{"arch": "vit", "model": "image classifier", "dataset": "capsule endoscopy frames (Kvasir-Capsule)", "train_examples": 42238, "image_size": 32, "crop_scale_min": 0.5, "horizontal_flip": true, "translate": 0.06, "targets": ["finding"], "num_classes": 11, "norm": "rmsnorm", "norm_position": "pre", "hidden_act": "relu", "mlp_ratio": 6, "head_dim": 64, "fused_qkv": false, "bias": "none", "qk_norm": false, "parallel_block": true, "inner_norm": false, "moe": "top_k", "num_experts": 16, "moe_every": 2, "expert_mlp_ratio": 0.5, "experts_per_token": 1, "shared_expert": false, "patch_size": [4, 4], "conv_stem": false, "layers": 12, "width": 256, "positions": "learned", "pooling": "class_token", "label_smoothing": 0.05, "loss": "cross_entropy", "residual_init": "zero_last", "optimizer": "adamw", "learning_rate": 0.0011, "beta1": 0.95, "beta2": 0.999, "eps": 1e-08, "max_grad_norm": 1.0, "cautious_weight_decay": true, "max_steps": 26700, "batch_size": 64, "epochs": 40.5, "lr_schedule": "wsd_sqrt", "decay_fraction": 0.3, "final_lr_fraction": 0.1, "warmup_steps": 1330, "weight_decay": 0.1}
Rows from block 3 of a small image classifier, named by matrix and row number. Rows with one number within an expert belong to one neuron, the router's apart. Each number is 500 + 50 x the weight over its row's rms, rounded and kept within 0 to 999. All counts start at 0. Numbers have three digits each.
Before each expert's rows are labels from the 100 images, of 14976, where the router gives the expert most weight on average: "top examples" is what is common among them. Only what is clearly more common there than usual is listed. The data: capsule endoscopy frames (Kvasir-Capsule). In brackets: how many of the 100, against the usual share in percent.
# router: router (model.blocks.3.mlp.router.weight, 16x256), inputs 0-85
# up: expert up (model.blocks.3.mlp.up, 16x128x256), inputs 0-85
# down: expert down (model.blocks.3.mlp.down, 16x256x128, transposed), outputs 0-85

# expert 1
top examples: finding: pylorus (72 vs 3.4)
router.1:534514534509506495482553531523559532517489462500512415448471560535458569464474541457569502488542498559484484488507499548544500537512494477516452570536552568472493467504431517459501482413496547435544390483443479546520484417461559563492608524525569537489466490
up.0:506444525423396477555486440414417553467459527508496451555474612477527460437515530503544522530419436503464558621519566516420641563530477608446511534489479515433512431472438417545567466528462539578590362458464371478511510425467512481509500577506504493486473521
down.0:447513445520503540559469539510491473484585560499504479500492447542539594492500496493516503451560571535458459549487419437483508616581510460493492531588532523562414454481451515465486518491466542503461548463597531468587581455533506505472498481539524459471550530
up.1:430466505492478556591426516493485484495414484416505486495502443510514495508492568485482510486535442473553463612483548382479504454377518483476445433408465474550453505423474462522491509596517527504544444560571517609586502522541515523550505523537497478599558511
down.1:584421556451487556533476526537456488412528554488523537563530518508470446542454528534438493573433526531517484432508500454465509523494520546475514468575389505543487366521466558430440515561327513521436486502507499518461598517488464512500514559488447459554494562
up.2:418494445556524475530514460513546483459547613542481546476518492526398485535454491570482531522583564574570457413530580446486489480497600505372467442462526548537508582418538506511448621441466600541412565516492468484466504653562463481453503467457457413537486581
down.2:517515541498481429487517464414449554451433510575545477627520539432547416420556489498469612497445455428462543493409518536583455488636445579516581434505408517481606456586566447556591457650548487582563507480493439483491441450504491461450433547497488544395516383
up.3:472481536483440528538461521477541474493467510459535490464499545542428561462452562550531494539462453484447595511550597482480617491522463549427437514474534444497480559400396496563489498456486610463528405591484385545487507465471481471606538549557525478481473500
down.3:494442421483514511549491507587487477546569583478465526485453470549546542502431551531520472486502550509493409574546468474429581561518511470423535473528475532512411443454444542398430513496505554521450481408566486401548569516525434461487427488498460423545490545
up.4:439433508540507629613519516460450490460516534480502460516512448546497508470475416554428557552518551513533481490517520450453538499505500468455447459475523405513544468450526434509500525499436542517488556482510534495532576508627558456536520541487448471534542516
down.4:486499490500506473546454466457471507452541470489471474543489470413534528553481434510496580407538465562559591540514512455495573533558525545440557554493467506512469488517495371583498502507434570511472566466440419482356538391440522358507491482485503524422507560
up.5:404499456442519576562408567477519478495497435432528559444481469483502561464473492565483513533502524480526494503513511455489513454488484534422502441500515500499411518495482500551509607564422525529428527542541479523468563553563500519558516464494472447569608603
down.5:460413558483441490582498600505478426458496482488561540544548478478553457440515507563467584566505575439465496526457578422445486476474480562387570415504479460565456399505457473530523485527423603575542501506529532509595560467487463423527432539543463476494531457
up.6:452292479546484510546503580496455458515406464437550535464472473532524526513469505556468497499500535479510462513493549508455499443412605507451454442417502473592460483511492509505409489504498541495507507506566514558524515498453505546618464493480417446576473500
down.6:555527666497503483527429566464510510459457520496468547562499500530488431489473337539559543457477533538580468519454599447526524455453479511504455604420501558517452481520510446431443487493449482473438433537522535576523577484507446412502475412498521527510467486
up.7:425479494499471494544471480501517571492531479475421632492475518573492475506440493567482375522503513498570510516547591471499629453455505476433479440434544468498488556436522520567535591459419517540472475532545522517460526538485508434535520501514448464584504517
down.7:523556548523540537453477541494596518497489519501476451447529489521548549520498405444552483453582458547415519398459440510528531515656529440501472530457561539527423531479444554559525513437510502433495500508491477476516482490420447458485516554538526599375554496
up.8:486380497494582482505412503522520519545668521477491580481471506500502435528540581557447472494527521529495484513506530532427618483338567506417510453486501462507472482445499430568474506516465558539453520530556541486513536486595504464600509505459370481575532576
down.8:475430552489408677475509544479624488512502457470505474495519455549470503488452495529530558530455398452592486434466569467539443493517472461462488569473657532544539439542468458531482499533507454464527507489523458537511470518504489510490527493562492489446422470
up.9:395432465495495456528468494558508527516455476451453578486456556578458502459440480588484446560474487518538510602537594466413582480451500503426476433439590450530514490453516521534488605491389560541576517507510510528462574560468500469531528477568491476551515524
down.9:556548547567506509462497589496526456474533534486543469446468436510531545547496505484560539453523502579362510467509487561508505608432453461542474597475516468528428510525449536453467456451529518427501584512578629431549548479501461444497449522496560522534516477
up.10:546527529371531436491527453437490543415526453562544443597422565452499409430569456422502482463503446487569517531554490584539509461529432477511536518495475519383569517571535408514581453545572465653518536442436535470569446448561539545464461523456517547473502530
down.10:489504486430494594559466488467526537551593478473489463544551497563567561508524531531496464528460560550458498508414484363490496585618515543530537460562499561509483523512491498548525506546436479511487517471543483489591583491468499532488516564542555472404516474
up.11:449444543485466554531402520506466471488463490415556460450442540515529578509477540521620431549416435490478548528502529508440664552495505540465487525461519427503420524452418521592461491525442553499535502535464433450390565496490455508597493545591510477500516590
down.11:499507522532532524505504529573504478526513587570470449492473524601575515525469588458444504526500561490476410536447447473448556570473514465484475524527460530584453452462488517400474508479506550502531499445559547434652508509488408459532467495549488468519464467
up.12:453445432512512555544517516558499443484558498420520559536502442456407451547488492495494456523524562575528472470498492462414532525389599512454490530510469482512443503447491491379460497502510498550515428524538561537430500463474546542529476497553501373648535641
down.12:533355495477515494544442543403486526515327495260540518606495559484472514497409447593524501452444479501477496522402484503518552511516475580510488514449457491513493479536473480576597448526510451532528418528514414495512493492456543532400439506502538347488539516
up.13:390442491540526541544468523593469479470485458499531515470466423524508447535499517500473452574476484499519505506445550451418628484354538469438490458412483428586431563494448565499431544492406480526501509511557541525459584500534481474546413487551449440571562460
down.13:445559466555486535430504553634619484533529515439455495420538469623540552541461531486541446460470527563506485413499476478486497595499505399501467523526535521570452523444436504444494569482525488416389471466486482451549510489460394406491461488488559502461475442
up.14:523524555497425482478502473489554525500401431495558457479417568558483541453487543470485542494467432411451600533497535525543534488554403543518428543511546482490514488458415496575517486430527547449564437532447429528516470462440533467531547561570548561446457451
down.14:456424474506523545548484528538445478499525591501480500530540494506529538530475545570539509543490588530467434553497424431445533563536532492408514473534457546545406452439443523410424487511505573510488477465534461403564539547513427463489463519512455408517490514
up.15:481459504488487511612519430533508453487506486468486494521534464421484442493509476494516515591503498483492512512506464488457490543364483486512479478422449506498518506498502467518499502490431428495496470575520517513507657481555536487511473458517499476566600607
down.15:489511559498435483491552504390511498500512500598510512495529495449544470439632556548471432449507527422512540499509480523488515480393451450481488425479498398416466510485511468568495512525529412525490479529541549511520491520497510514513443460482483487497461491
up.16:506461491399385476543522419456439583457474519521477473590499580506531441440516489527506524540453496482444545564478550495456570532516470598442534519473473538430528447474532422551552486518444480595602379445498431490535541429459507423495466576475485488505449442
down.16:456442486489508581516517557499507483460599452436451458526509468547533502465513430474530471483565558593500460548466400453464485568581534441582448510614569520552394489509503537500506542456429484483491445487584539534575538454507548551497611516534585486425551588

# expert 5
top examples: finding: ileocecal valve (59 vs 8.8); finding: reduced mucosal view (25 vs 6.2)
router.5:560541470545526416431583477488554463458535533588434503518530512477430386497546483471452534466560541535575517522506404624544425478565464441521519527522496562478611499579521601496521544432571430500511542480532486475493420532596496556452566446476516585438437513
up.0:425388529507389515522502535521490481507490509506465511489396506476470537428418515531478444539517508496470492574602522498499508498395496510455448543501552459532528468448534480539418543522433591538579470490535501560560549466517534491530498507496497468630532496
down.0:505512527351466616489540493417455542370503513525482510609399530459495487527480532320480482421375527516493506477510432532509475493440480507577570539614498435544499499493528524486487449590535500487598481469488470513463448501511494484541471518537505598510541509
up.1:422350482500500593538488472541486484560536551537473554449500462508444485496477569539482478594486509465500509500495514532449507496303495541436498508418469489516501336497498473510468514478448490558507439500520508501501597480483504501606521503458452414550504510
down.1:455483531505472493466507393513432535488492448587461428500472507445596479457487550470491449513403566490454523491507489478407489497505516597504498516424450450493466478507544493509529552585500466512508548482495506488474552494510547544510474585518491529552491525
up.2:486394481500413518545497502479479501465409520505575513478536499518473459510478465583499534547505514436491535491541572455442490362497589501470468464427480436508461510481527487538456528526484529509605389533744575632499471497492540500578529497556461492516503470
down.2:471484484505443504443444493437428522473444417530443517472517535477540583465451503506494520575442492500490540496430494514502565491597506669597505553462597580517456481483521478601644476511437486541523501409559396485368555474362462430502546486520534519410464454
up.3:502478411548472518472479494509493487617569523531456537470481451458488475500478575563596490516469470474513551556549469582401526510471498511487598573466473475528529424572430577542501478466499469511537472442551491438453493502516394563584525437527505524504455583
down.3:413526489520589512518452484550489464510489593503447598505580425563519554575492501553493532526534561583535479523443500397531500495472518490414517446553510566505395568436533515504467547505491534435372545421464468479402552572485412423465527453448470466530581489
up.4:484519505478404515508501471501552505475549400435490441454398523519516547465470471536534455537473444477408498548537596514466549507488473548512473528507550392437497515418455424590539533500443431459502343530477496570481575404466507460591442526542571464551485419
down.4:527543582440583490471533495599573578626495450525474448421477537510515424490472580447514408517464469456490456497514499550489620511471462447486541515565532508552497540479483581453496506433509508467532456520564498415487489547481458493560448448530559525591539398
up.5:449487422466488537575445513499451489471471491446528538445441462497540463505516482495484541498482398466539481513486599481499494494383557478513510473399490459565467506426508459539489528540449505624526482531522529519462524519510471511568502487514450460586556534
down.5:502543450473454428396511469462478490443638513597505549507509513472489468513463436465460473463484483563564538417550528538421498462551496577511609528522491476475553501481542386541580415508508475540371502447543415523386450492453408448449488496460478504513482506
up.6:475489491509488491576519495540500546532492452455416473433466461457528430519417550577451438552507497479535465533530574511461546519327540559493465553483540424547491416511507501525458523484406540502551441548503508515469571516498509459583431528524521532566447440
down.6:540535490499568477490450475491457551474512587490474524540489457478522459528468427509483564508617505548545455481543519416635495494431488497580541545470555502498532438462661508488533474380453519469466490511508527465543567535473488512527481562439435526479655489
up.7:479407476507492508513498531510513503483476522480468502473521436536459502446536486555495524555516520477475494581540591427511432496322544478553460490476498436491511516521520511500458568472415531607473388521519496543541495463524507498513506527510481437649468612
down.7:495509458496455464603504380426484554490485473493458513539511527509519474585398493491506508547336483521547510517442478526528497526525499477580477344350487589551400502511533488501481498542509516510399392473546542502431498465508499547600516478443497443475399433
up.8:518483502416447491479497493542424504510492488493490461506452527457520447419497588523502532541401434438472546654502439583435537513513438536480523563491412432502543385564445514485479437573507507543609422463473485429573521452533450542558405516521491494532496524
down.8:505564543538480377402594451537540496562466497548395555499452554555464471585440480502506447520476478479549558435454558570553495465524421477497531449508560469490573535481556553556556521478511435438445514503539498484443481597460438453492527468440523586462483460
up.9:451456437441450602550420464474423476498482539508575488540414555475524521402469521532512517529436479462436501566485468465471608585459570590429490483487498466464468503461466414504434488559425449483530497476528480507523590426528494449491474541490488445593528492
down.9:535503481537522426455530468525552579475578481540452538493516460428577433506567543511531404487486484536601483559590470539483539529501467404439558556492464598491549405485501563451504475404551496577504496431578563370593462525505516536451426418462516491547416543
up.10:481407456415481583553417528531415532477493549465544541512437505432585461463576563587546490577444477401457472517463505471385560481388515523447526462412473421529449487523476525534422496550480489555553483487593540503482586518484444491547405510513460413581569500
down.10:545520570557474529507467492536432599556425534486539475453508465414518503484582532526587444499464513462424582482530548481442604511458503532591594478406479477546379493486456470480437439504478493531498498530545491417499502523546509528515359516506609470460501502
up.11:514528554509506535514487508505494516513445499542450486526446474529422511485493431637527482573487456377539424437509482488530472403437486435527451487435528490530529387569541515525485476518384508533555451500611495523518564517490545548516484468580498484588584577
down.11:545482481490453454492491465512558448517500573487416579472507459537476437487483516481496505556519477482489514514531507541442509561503423510325540432552477519463478521479512495490525527480521562524499540386372430545492557481483537505477460490488504525475554504
up.12:496504518447559553586451500440454580539497473373534512597496522463583544475556565539505486525464448434451549531435487449419610531476471594481534391526424478460459526489443452544528460632475484544461529539464467486432578487567477470564436567521499498515521467
down.12:510512566531593502440552469555496478514454621537450492507565501496511477552519549471513517561510546528491443464475459474597572486469489437474527514460442581546486448502526594442481490408579513473430536415465542397468488570512387391437445477463466539567503389
up.13:443412452519444515537498525524558423536502487505501500495479409491540440529490576530459529536503518487505465554496471520460512490286527500517487475462521354565520458509485478532420524487408528519514527543536549540526570477480525505597482461544516496607520524
down.13:516514641553500518437415489490442474421516499412526567605496446460507583511511459499581492621481517479512556559464534493557632364443448512550537490399455470504411453522491483515482434491488506547483540528490550485444524504474464546499426510522504524515579459
up.14:464436526432442633568504462494432568447528505503536527535448504511660454498598498524543501576448486456448503472519525419478538469447534516520510487419464469517500425491466404554522484564397460530528467520484494522488560461451504494554432527587492457510529542
down.14:555484510464540575482502516513500564472421533523596462446497530410452547470533567429463446464509479471448536504465449481461532534526526522526532531551465510560477471486440501459411390452461555468523526497565473429614478516458528504483441522503447497547500456
up.15:485488471485446624497527490506465509544421485507560539501464479471517522506574488522516581622518473419426483471546508446495475455463464559518508528435517438504564444545485437499466493533508532537582505489548512496558481463529475496664493395555509457434553493
down.15:472507450524457513564546509549561517591543498634511537503489510489519454522516492454410525470382617488519488521461512452608466358509483509463533552497478481533589453492475475475507575478432505527445560468535548479499562493336476473549478395512491465493424482
up.16:430463513675527519634512486515414471511458506629488519504459507485448478453517510525506582570465518510483491479526503443526539435376476500469551487510510490541491507489486494505449445485501517480487491528579638488518510494501454535474538544419472437517530462
down.16:488601408479546517528479527437515520580506495466471483471481530497542493573421497463598483472480483506472496567579500554458533577629477476502474512484427490388545471399518534484520489476532482579524493491245449580497495447483473481488425470476531505501603476

# expert 6
top examples: finding: ileocecal valve (73 vs 8.8)
router.6:526430517439553541574436470417371556465493542506531465629496561465589518415557547531535535529450531516434511585369458404410525550525535578500522468562383505458483437545499408514523417621460541545551534480481447482620566496477488492478449609502482413513471500
up.0:444453356520453488506505493541577534608525500489481485397487552583443475546535508537515428507599544543565376417571508440491458510481574462525502539429648532606484494507526518491444584423418505445472501480521496519434505508451590535479588454516559486538471506
down.0:553466519387534504589508441425430528479514481492489422599485546506546529471503487504510555561474489474446503601431517413457557483577493545474482436547446487420534479506541458515513428584501503568573464454536443459549548477537494461509491627469483482511478472
up.1:497465481515529507491588545501496421474526482469539567474494432556344473583395483487550499474539475460561498514584552494536465415479469452553485502455485409509521516535499472533526520396543551446482463494513553551426502475516503572522488455504462536541451532
down.1:436519503523553526435564465499510511440587512474451427465505547520504529480492505478513473426562499602448498511538516501448501478549554440547506511545552479495460551428557531494578583485501452450409459366489466497531531475489466521451590463486507528624482622
up.2:492496498511483491432485516475621484535507507521519557405508486532516410475558491526486494501498414538541475495534590441498482448400490409524480556420506457496534507488534508499530546455535553504531494582489554560505523503429455533534503468511476500590487614
down.2:510525507448472450526521452513530475480539486515568538480558335487599454519496448514526474505598634528509458500506450509541472489476476511461464464533566552490500576460456550453540533475529478473497512632560424513473458517528538496543573503488534450501388480
up.3:507522491500495479471513529528658450477495447509480482468454508482447433508534462436500500478504516549480445492597534565543428444413523425512515541480564495503541464536530542580521545524522429528503551486575554607535522465459541540576512384504541519568536488
down.3:531421497442530511484481511498488484509516582497648577497447513475468513425458499482524469474475542519438513526549536488568489490427503494532476482412421473535516476475507518388481448515542538515468521523408547446492479462589428495586489457383563516514471417
up.4:566491575438478485502462493420382544400514499505565512620514477429564482414545460498508560552417441434437607546434472529477495489533458548508539476526391473413573462533469395562602388595550463562577492483420479472589521436503477506478411552522441456448459483
down.4:495543571538472479496520513451557459482454475479523442491463473515482460496579444404506517452527495551517447523459464510460467529509507441609462474546550556473560526523497502494577506418503554477567482515500553478495455569508531543447562502482510555442516566
up.5:526449462502516461477507593525545441482481386503516506483517514548437493491462481539396413539578517473518495502519545495577507426380586479514483415486471426562539531513496519524487552463473509476563445547453577627505467448510525588550544465524515513541539513
down.5:602506577496383555447520489562494518598524487537461521503361489515525556435441572537472476524482517446458529489489490478531516528490478510511433567516504441447449660384452628450465471444548477386493484579501474484535536470476479489519493440523548519526490472
up.6:471459449515499505482476605549598472516485311505502477435410473531476475506499479507533514572512455484511459481614579563479505443357420471526467548351515409545472454519490506524499551433496504525560482519463525534497518472500471475588475418532587536599506524
down.6:474525430455458514525528529509453589575566517490436565490447564518594523553548590503522508553520475519522392566425506419472461525477530525449563448541484501517519449549542435535417522634480450557556473435558464507493560494481494475473485545470445447617461461
up.7:473480525488477501529468525495560441486529431538496547508530499547458308490554407522481459491544472515489501511625537506554500388355536367480426486382512412522485525517575466619486524438417483511567458545518586583481484488538516459583496484510481512471526558
down.7:512506514569457466463437447468459419508464518481425444485442501526527498461533532422542394500468496501484532606546397501503585512506500523500454537514422469425498552439615505537546472365496544451468539512455499464482557497461487481480442529537499480590403509
up.8:507538539563527533488442545554494498407477432561604396433373499572529497500518550459522491494542535452520447499486478491650470419457562482514412561433566379578452457536508509515493486433497462475514526538445521579474522482503506503558521480563526569531535490
down.8:475506526579470521532542500484568449472529539451500578465582499525358531545427593596517473556566605595494476441600549433482481547580526515410474456522542572502474531394507558453502528487482539427452466557474429505514467566467467571552522475409481431569457524
up.9:513520503510525520495514501536546398438533472482507557450478446544471463543515449460475455553553503479530497541542512519561468463425554430561513520475536463502555496510580499529533585501450478474512516576535609575460525502474620531551644448499542523537571536
down.9:493611539516423605486505532555514478476468420497610492378503427559468586515569437452516554461559463468511541477567480494498523487460527488560468630490440475474450592469416545521530498449506522403489626570430522598529464492507497613564522506558521489514517508
up.10:442461450441499559611435441501436562534517583505462529526525519482570542490483560602493490542427551508440484569444528412407537551557556564438553431519476560499448476452511448477460500594432517558506539461531445437547589523463433446475419546463478392516500483
down.10:563508566445552466487519497391426480426434485508533426597465565438520468432580462411537572435543465553575528519450455528473483481544505500571497506555480529429528496583537407494596432530502491526575497449429468556532425462544548556436550539460507547406481553
up.11:503489609513437448469529482503462463449392425499517438587477520571516499538520469459484542492509532522492443519487493479527511464448468479579444505431507470500546495500545496483504513552465502501498433483396513527502496446514573433533600489508483553598481438
down.11:555498483476494475440504487403463511494492502456500576535518554462460379510593470589566540490512537529533547596601595560520566452436468442484483469452547558463483520558536519502528479564536469516499416487521476457461501556551468482517508477427611573528491545
up.12:517515458484467493490546492482417432476425431494454564323440450536505478496512338464489512522510481488619455476568526480508546328418665501508518455510501472513512486550544479492513537431505531488427498554534548498507434553527529509500499506555424534509453514
down.12:518477534511554580495521472495500535472404491508535493518501484500499762529465598474465515523478470432412510451471480493382509429501517504451455572491500482475557635520504486553512461437502576550504476523477439563486531530567475443609550500423530435486499503
up.13:508505507474507500556501480475465427443515534550610605579565457418503499561566504536360602509480550433522521497440508511584416454496478472427484427504422506467557567526536533478460471522558480543464585514419532496518425598590499492473492501495353480496518564
down.13:454466488454486541490535407539529546553406551523485480489510550446544409555571532443500457506500524507487427534386504524424496595479552507546567464522519576575503496564571530422488483474466502539563526479546562383503487588472456492468473489505487487511525485
up.14:504544511489508462498536519562485498496485435539527474475498494554519480486530512442464459488538520450512427498459488488581449403466539454563441555484561404564539482515569502461497525486441455504519528553492521528526578465491607462515564447525554636534476471
down.14:447488520571485542497529418535537470432518534491417528492619514510503503586437519652521396529563628599518433466550516477482428555526575489464505526514502603527462509467541558473469528513464520477453458451474413480455473569471496478434526461421447414568432482
up.15:514500588534465507499521557488523414441410454446571445485480478584455525449475454435463561501501552443479492545479506458612467473480482491543375500472520401457577494465457458539497492482506551444556463597424515563526497443517570434557551510543464576468495471
down.15:525495448518606463452532480468434442481540558493455514537559452471419516561463477544583544452521532664583480429501503516484475506527526479520579488482450586513470510559569526441476498511497503523478570415495471474457482535509456496421564463387505439516479521
up.16:445441534513529504557544531505518428487428451495536472471482466561450421543469445519461507517491479436528468497508534548566435397426520462556413479407527457544556515504534476547509538460500501568502479572518535581487453466549549504558522511588478550532536553
down.16:437561521488544568498499417464533575410543512442471414528562483499479509501491544623548476397521515519529466488465514499497451623416482467624575509429578536530511458627381534482507493503441539533432572473534565501427616486581481513458499507518551377488688441

# expert 14
top examples: finding: reduced mucosal view (76 vs 6.2)
router.14:552555471548531429438567480493542487478526534624517513485526480495469454523523492430534461457520474502567526526564440634566462498550439414533566558509485555481576497531462555446507458447596495506513556487542545467517390536547450549460488447503512600460465565
up.0:381413539438503648509512557524545509498488450531494487513474523520537480524565452476493499546484516431497466511458534462505493475371540539530456542508522421549456484515520525542531516506437439500538484562566488587529617490487527527617508453604547455537526560
down.0:512473493640428513501471510606650452528489506395565406445534520527514535528445579448490594475441584471535518505472416490531513529481522511584517504553426471528503486479495586544485479483478601511474503610468491507608513518588477572537500462510499524515535430
up.1:560499506480440484476439476513510611573487390530498419442407567469526528469490550452568462495440410464440557543539474581521571550546449588550538589507562471474514443580410530516476432484513390449576449479518477483467489445433500532518498525557580566480453495
down.1:460581529442530499461555401479525546450536522526430504545551534582533460522556517524417499445538616505536409499449504422529373484557556419512493453555484593451584510451619462464562601554499449509471536448465474508526442493524572504387504476494499532441504483
up.2:541513634530511435489530498457519526461343557535490444527513555457478546454457536482456561510510522511479499528521536525498498557520475517438393463582470507419480569391437527473465456430537581499508495510434480451547473536568474483524466576512396484494429443
down.2:488603463508459489453449493581586469467521512459508470411470484555411668506448448473582460508547439554553508459609616496498613507575448500442491539468527487453493576386408492513489587456466540479433515469438457504400545470412456440547573520524546497493468538
up.3:446454541529507503518467512510541418499527391480490510450476509535491535457498504457485531515451530486527529548446594498396483482463451516484579550463567500511511342500530526477501495509419495503451422493496532514507485458411398472505451464533499503534478452
down.3:530463474473521525476520522464461443469498482475474481479538500534589517503583372437416466524485450613540533468560553458450342488490483574466563508592497539517486496516541522477467474482439490534525533460495493477464516636501590487482483428522497573501528490
up.4:441540533399458559522426437448519542467524429455437443542492543525506524505545491500457502511462515512476497452451566442560529538436562523524501530511557485473505530453565488560537528495400381435509448522464464580408553470438525497535557509540543508480509465
down.4:496506468502466420522509490561591388567518506415437452517390362424439430521460463437538559453484494541570493570577502588535636577369452519489537502480480504494503512504511455430457487441486507518519486470441551471437476482553508577487503542431505574602458424
up.5:484465521487491538533482493580518450481517482489528511473535426521459499510493531479499500484507511540517498483524502482489429465431566464525486529480544477521492396533587576504421498356529480489470441526479476564550541503520514511484455484462515523574529498
down.5:477440534511529551503504512488531486481506510556492486491347457514489474478437568555504591529412494298536565427479498500545493509556480548509497530370443537496488534534517569511469490568454434498642510472454483531444466517538479517477480539608531502458535467
up.6:508476472520529497559523517472560569462487513523544562527470459593457487465505518464459541515556514498490526469479552486455482469501532472508462555499608491472516442507457475552577563526490499449480437501538527519540556474492579521549551456689493508625499529
down.6:478458495521431475514504434457475576483469519530487336473467479457486501526473530505530498438346446559528500523360513563475514576516517546635487558507425498572457431495413518483487425565499519487477462482517474513496501463527501536508513490513470482502424503
up.7:365442504487511582512507487505515526484550456532498501515513510516513342517557516519488473541415422476481489481463549441483583491417576513502484527476535455549491463494584524567494526538425437578514403512584534582453611438457474487537536468622553436542515558
down.7:506473403546530446499478522495568488515451537544515536500463513457576504562471547540479607486481492537444399505471463500634398536495494545629492490472502554496536430553511500473482461504468499397515558435511553556548461524464468508464528435410531569562496419
up.8:482396449506505519603428538515417472560502504423429503492429478548509511514404510535512513552494495482518476604509502473356536478348537478479486476470526412555444466441438509497428516515465562505554484514553544526458550511521481514569522521514525442626509576
down.8:443484472566486430483584502591506423497483531560483522469476383453543448538467415483591526474493442532528478479549442601514607554492521420540569583444485515582460480578518540431471490439536452490441537431507579479426490468511387522466440433437498515511538526
up.9:510458539505441541528446518518480481501474440523610480504464516513479510471528479489432515634467476417464524524410529495574501465451495508467472498450523345499512477543515491559481489520429433499554482634470535562499568477497542448650491512539496523514524455
down.9:492508448516419508534515586407484471453423408522611480505469507533521486413515414481464538504446540463508528565469482493617444471431482428538441562426554481482512459558435463602579511449456517448572460550519514589508482474497627509528540468608515612468562566
up.10:459463529488409537487467497492449541484468455473501535512472501464508467508678483545511523583465499489470506391542497465564517489431538470514524511305502444498448372538498497554513431494478442509579472508505525578514601525503523483518473494485531479536545490
down.10:561418483544469511532472449490480512519505503559408448526510495481509435511485518469466462515502522531632525522499484467515530421531516570472402477594495512415498485487580462462511562509409465499537440478387494493459464525490511465501525518403511477488531461
up.11:461463440522450576594439483514487498568496479445499536426476483542537536535518520529511486553462510497415459493469535400497536533433544547496488497443536422575401464477484512531411585593399536436531483591496480511433609505445506485576563499509510477574532492
down.11:567590495514467373497517518490464480525492519532534524522421494486464465495513505490499527463545375476503500546570523554542546424508487491498473456417477364449530626576521465547548437560511507507512481497465485526463321518567552521538528503421482601540515479
up.12:463404463506471518578499539558472471497484459467541527477364450464503428509489467549495538521466466464508468558500491514434554465334510497502496480382513426606480430490453498515456524497490562564541514527533600542445549488533499511604463464545462481658544514
down.12:494523503498474396367572498576549478492475485572421492467428463508541430487469461450451428450483478520489446542592468587557528538455532434532545605491484535515528480540596549441497492438567405499521546445492562470546444475508456501441471467484525572535516527
up.13:409501522471463551468460464509506504501472463511448505449505525492535463535518497532497446565461488484468506496431532487551535537413515529511496540433560467480491512509506514536486517464436456491501435512507481490418547538435497481527492513541533525542496466
down.13:567574562484530436466472496457457527469522451509647475533438499474581513324520503478541509446484441523546557591532552516381489520543395422499446541598421467477531536514415484510558462505578500491453616488429563503545398498526531582481496501519517553481510535
up.14:406446525408439608524495501508507532521500470525487487455436555539504416482570389503409502550508519474470479508441535454515536473358620491459479515492518417575456484470501425518514522490411439539533415583539528566441641465479519458552472532545525473560550559
down.14:482461475522371499469485455542527447488535508507530444503453551480575429503510524487528556528449481429434471481516445533589516582571588557526579507490432497483618449597551518529476492531657461420549527508480549479449462535487482483395541442443511570560543524
up.15:496533532461496502515498538519474473567501512486471538531533506556563508535467492536482414518486529516441466499529564522488619555476498445439501489454511451475511486519498492608370500517417423509499489455542498546504562465435470480393492490568487498519556481
down.15:500529478503495487456494538603515496475504452466494491507479604524539515517355515487529504494474474504562488498305622509448414486509501396477517514408482471478442562517558515541504498541512459418478507449516494542453424498515502497463481459505479475494495489
up.16:441468401502489514463458420542520547569500513590402469544539547532559439582586525482548407512472558509498437495534465470461459505458563521599584480489513558548529384590561503460539543564474464481516477437601410513533513520467509489378456476426570519527484513
down.16:481552512581523463517537527461479470423454421446454573550554468581509523531422509547390539482531543471557462559472520439540417469540496469516452384573500526455577526495519514532560539591471570507461447517476540543514481483548539535486557477448478511481452471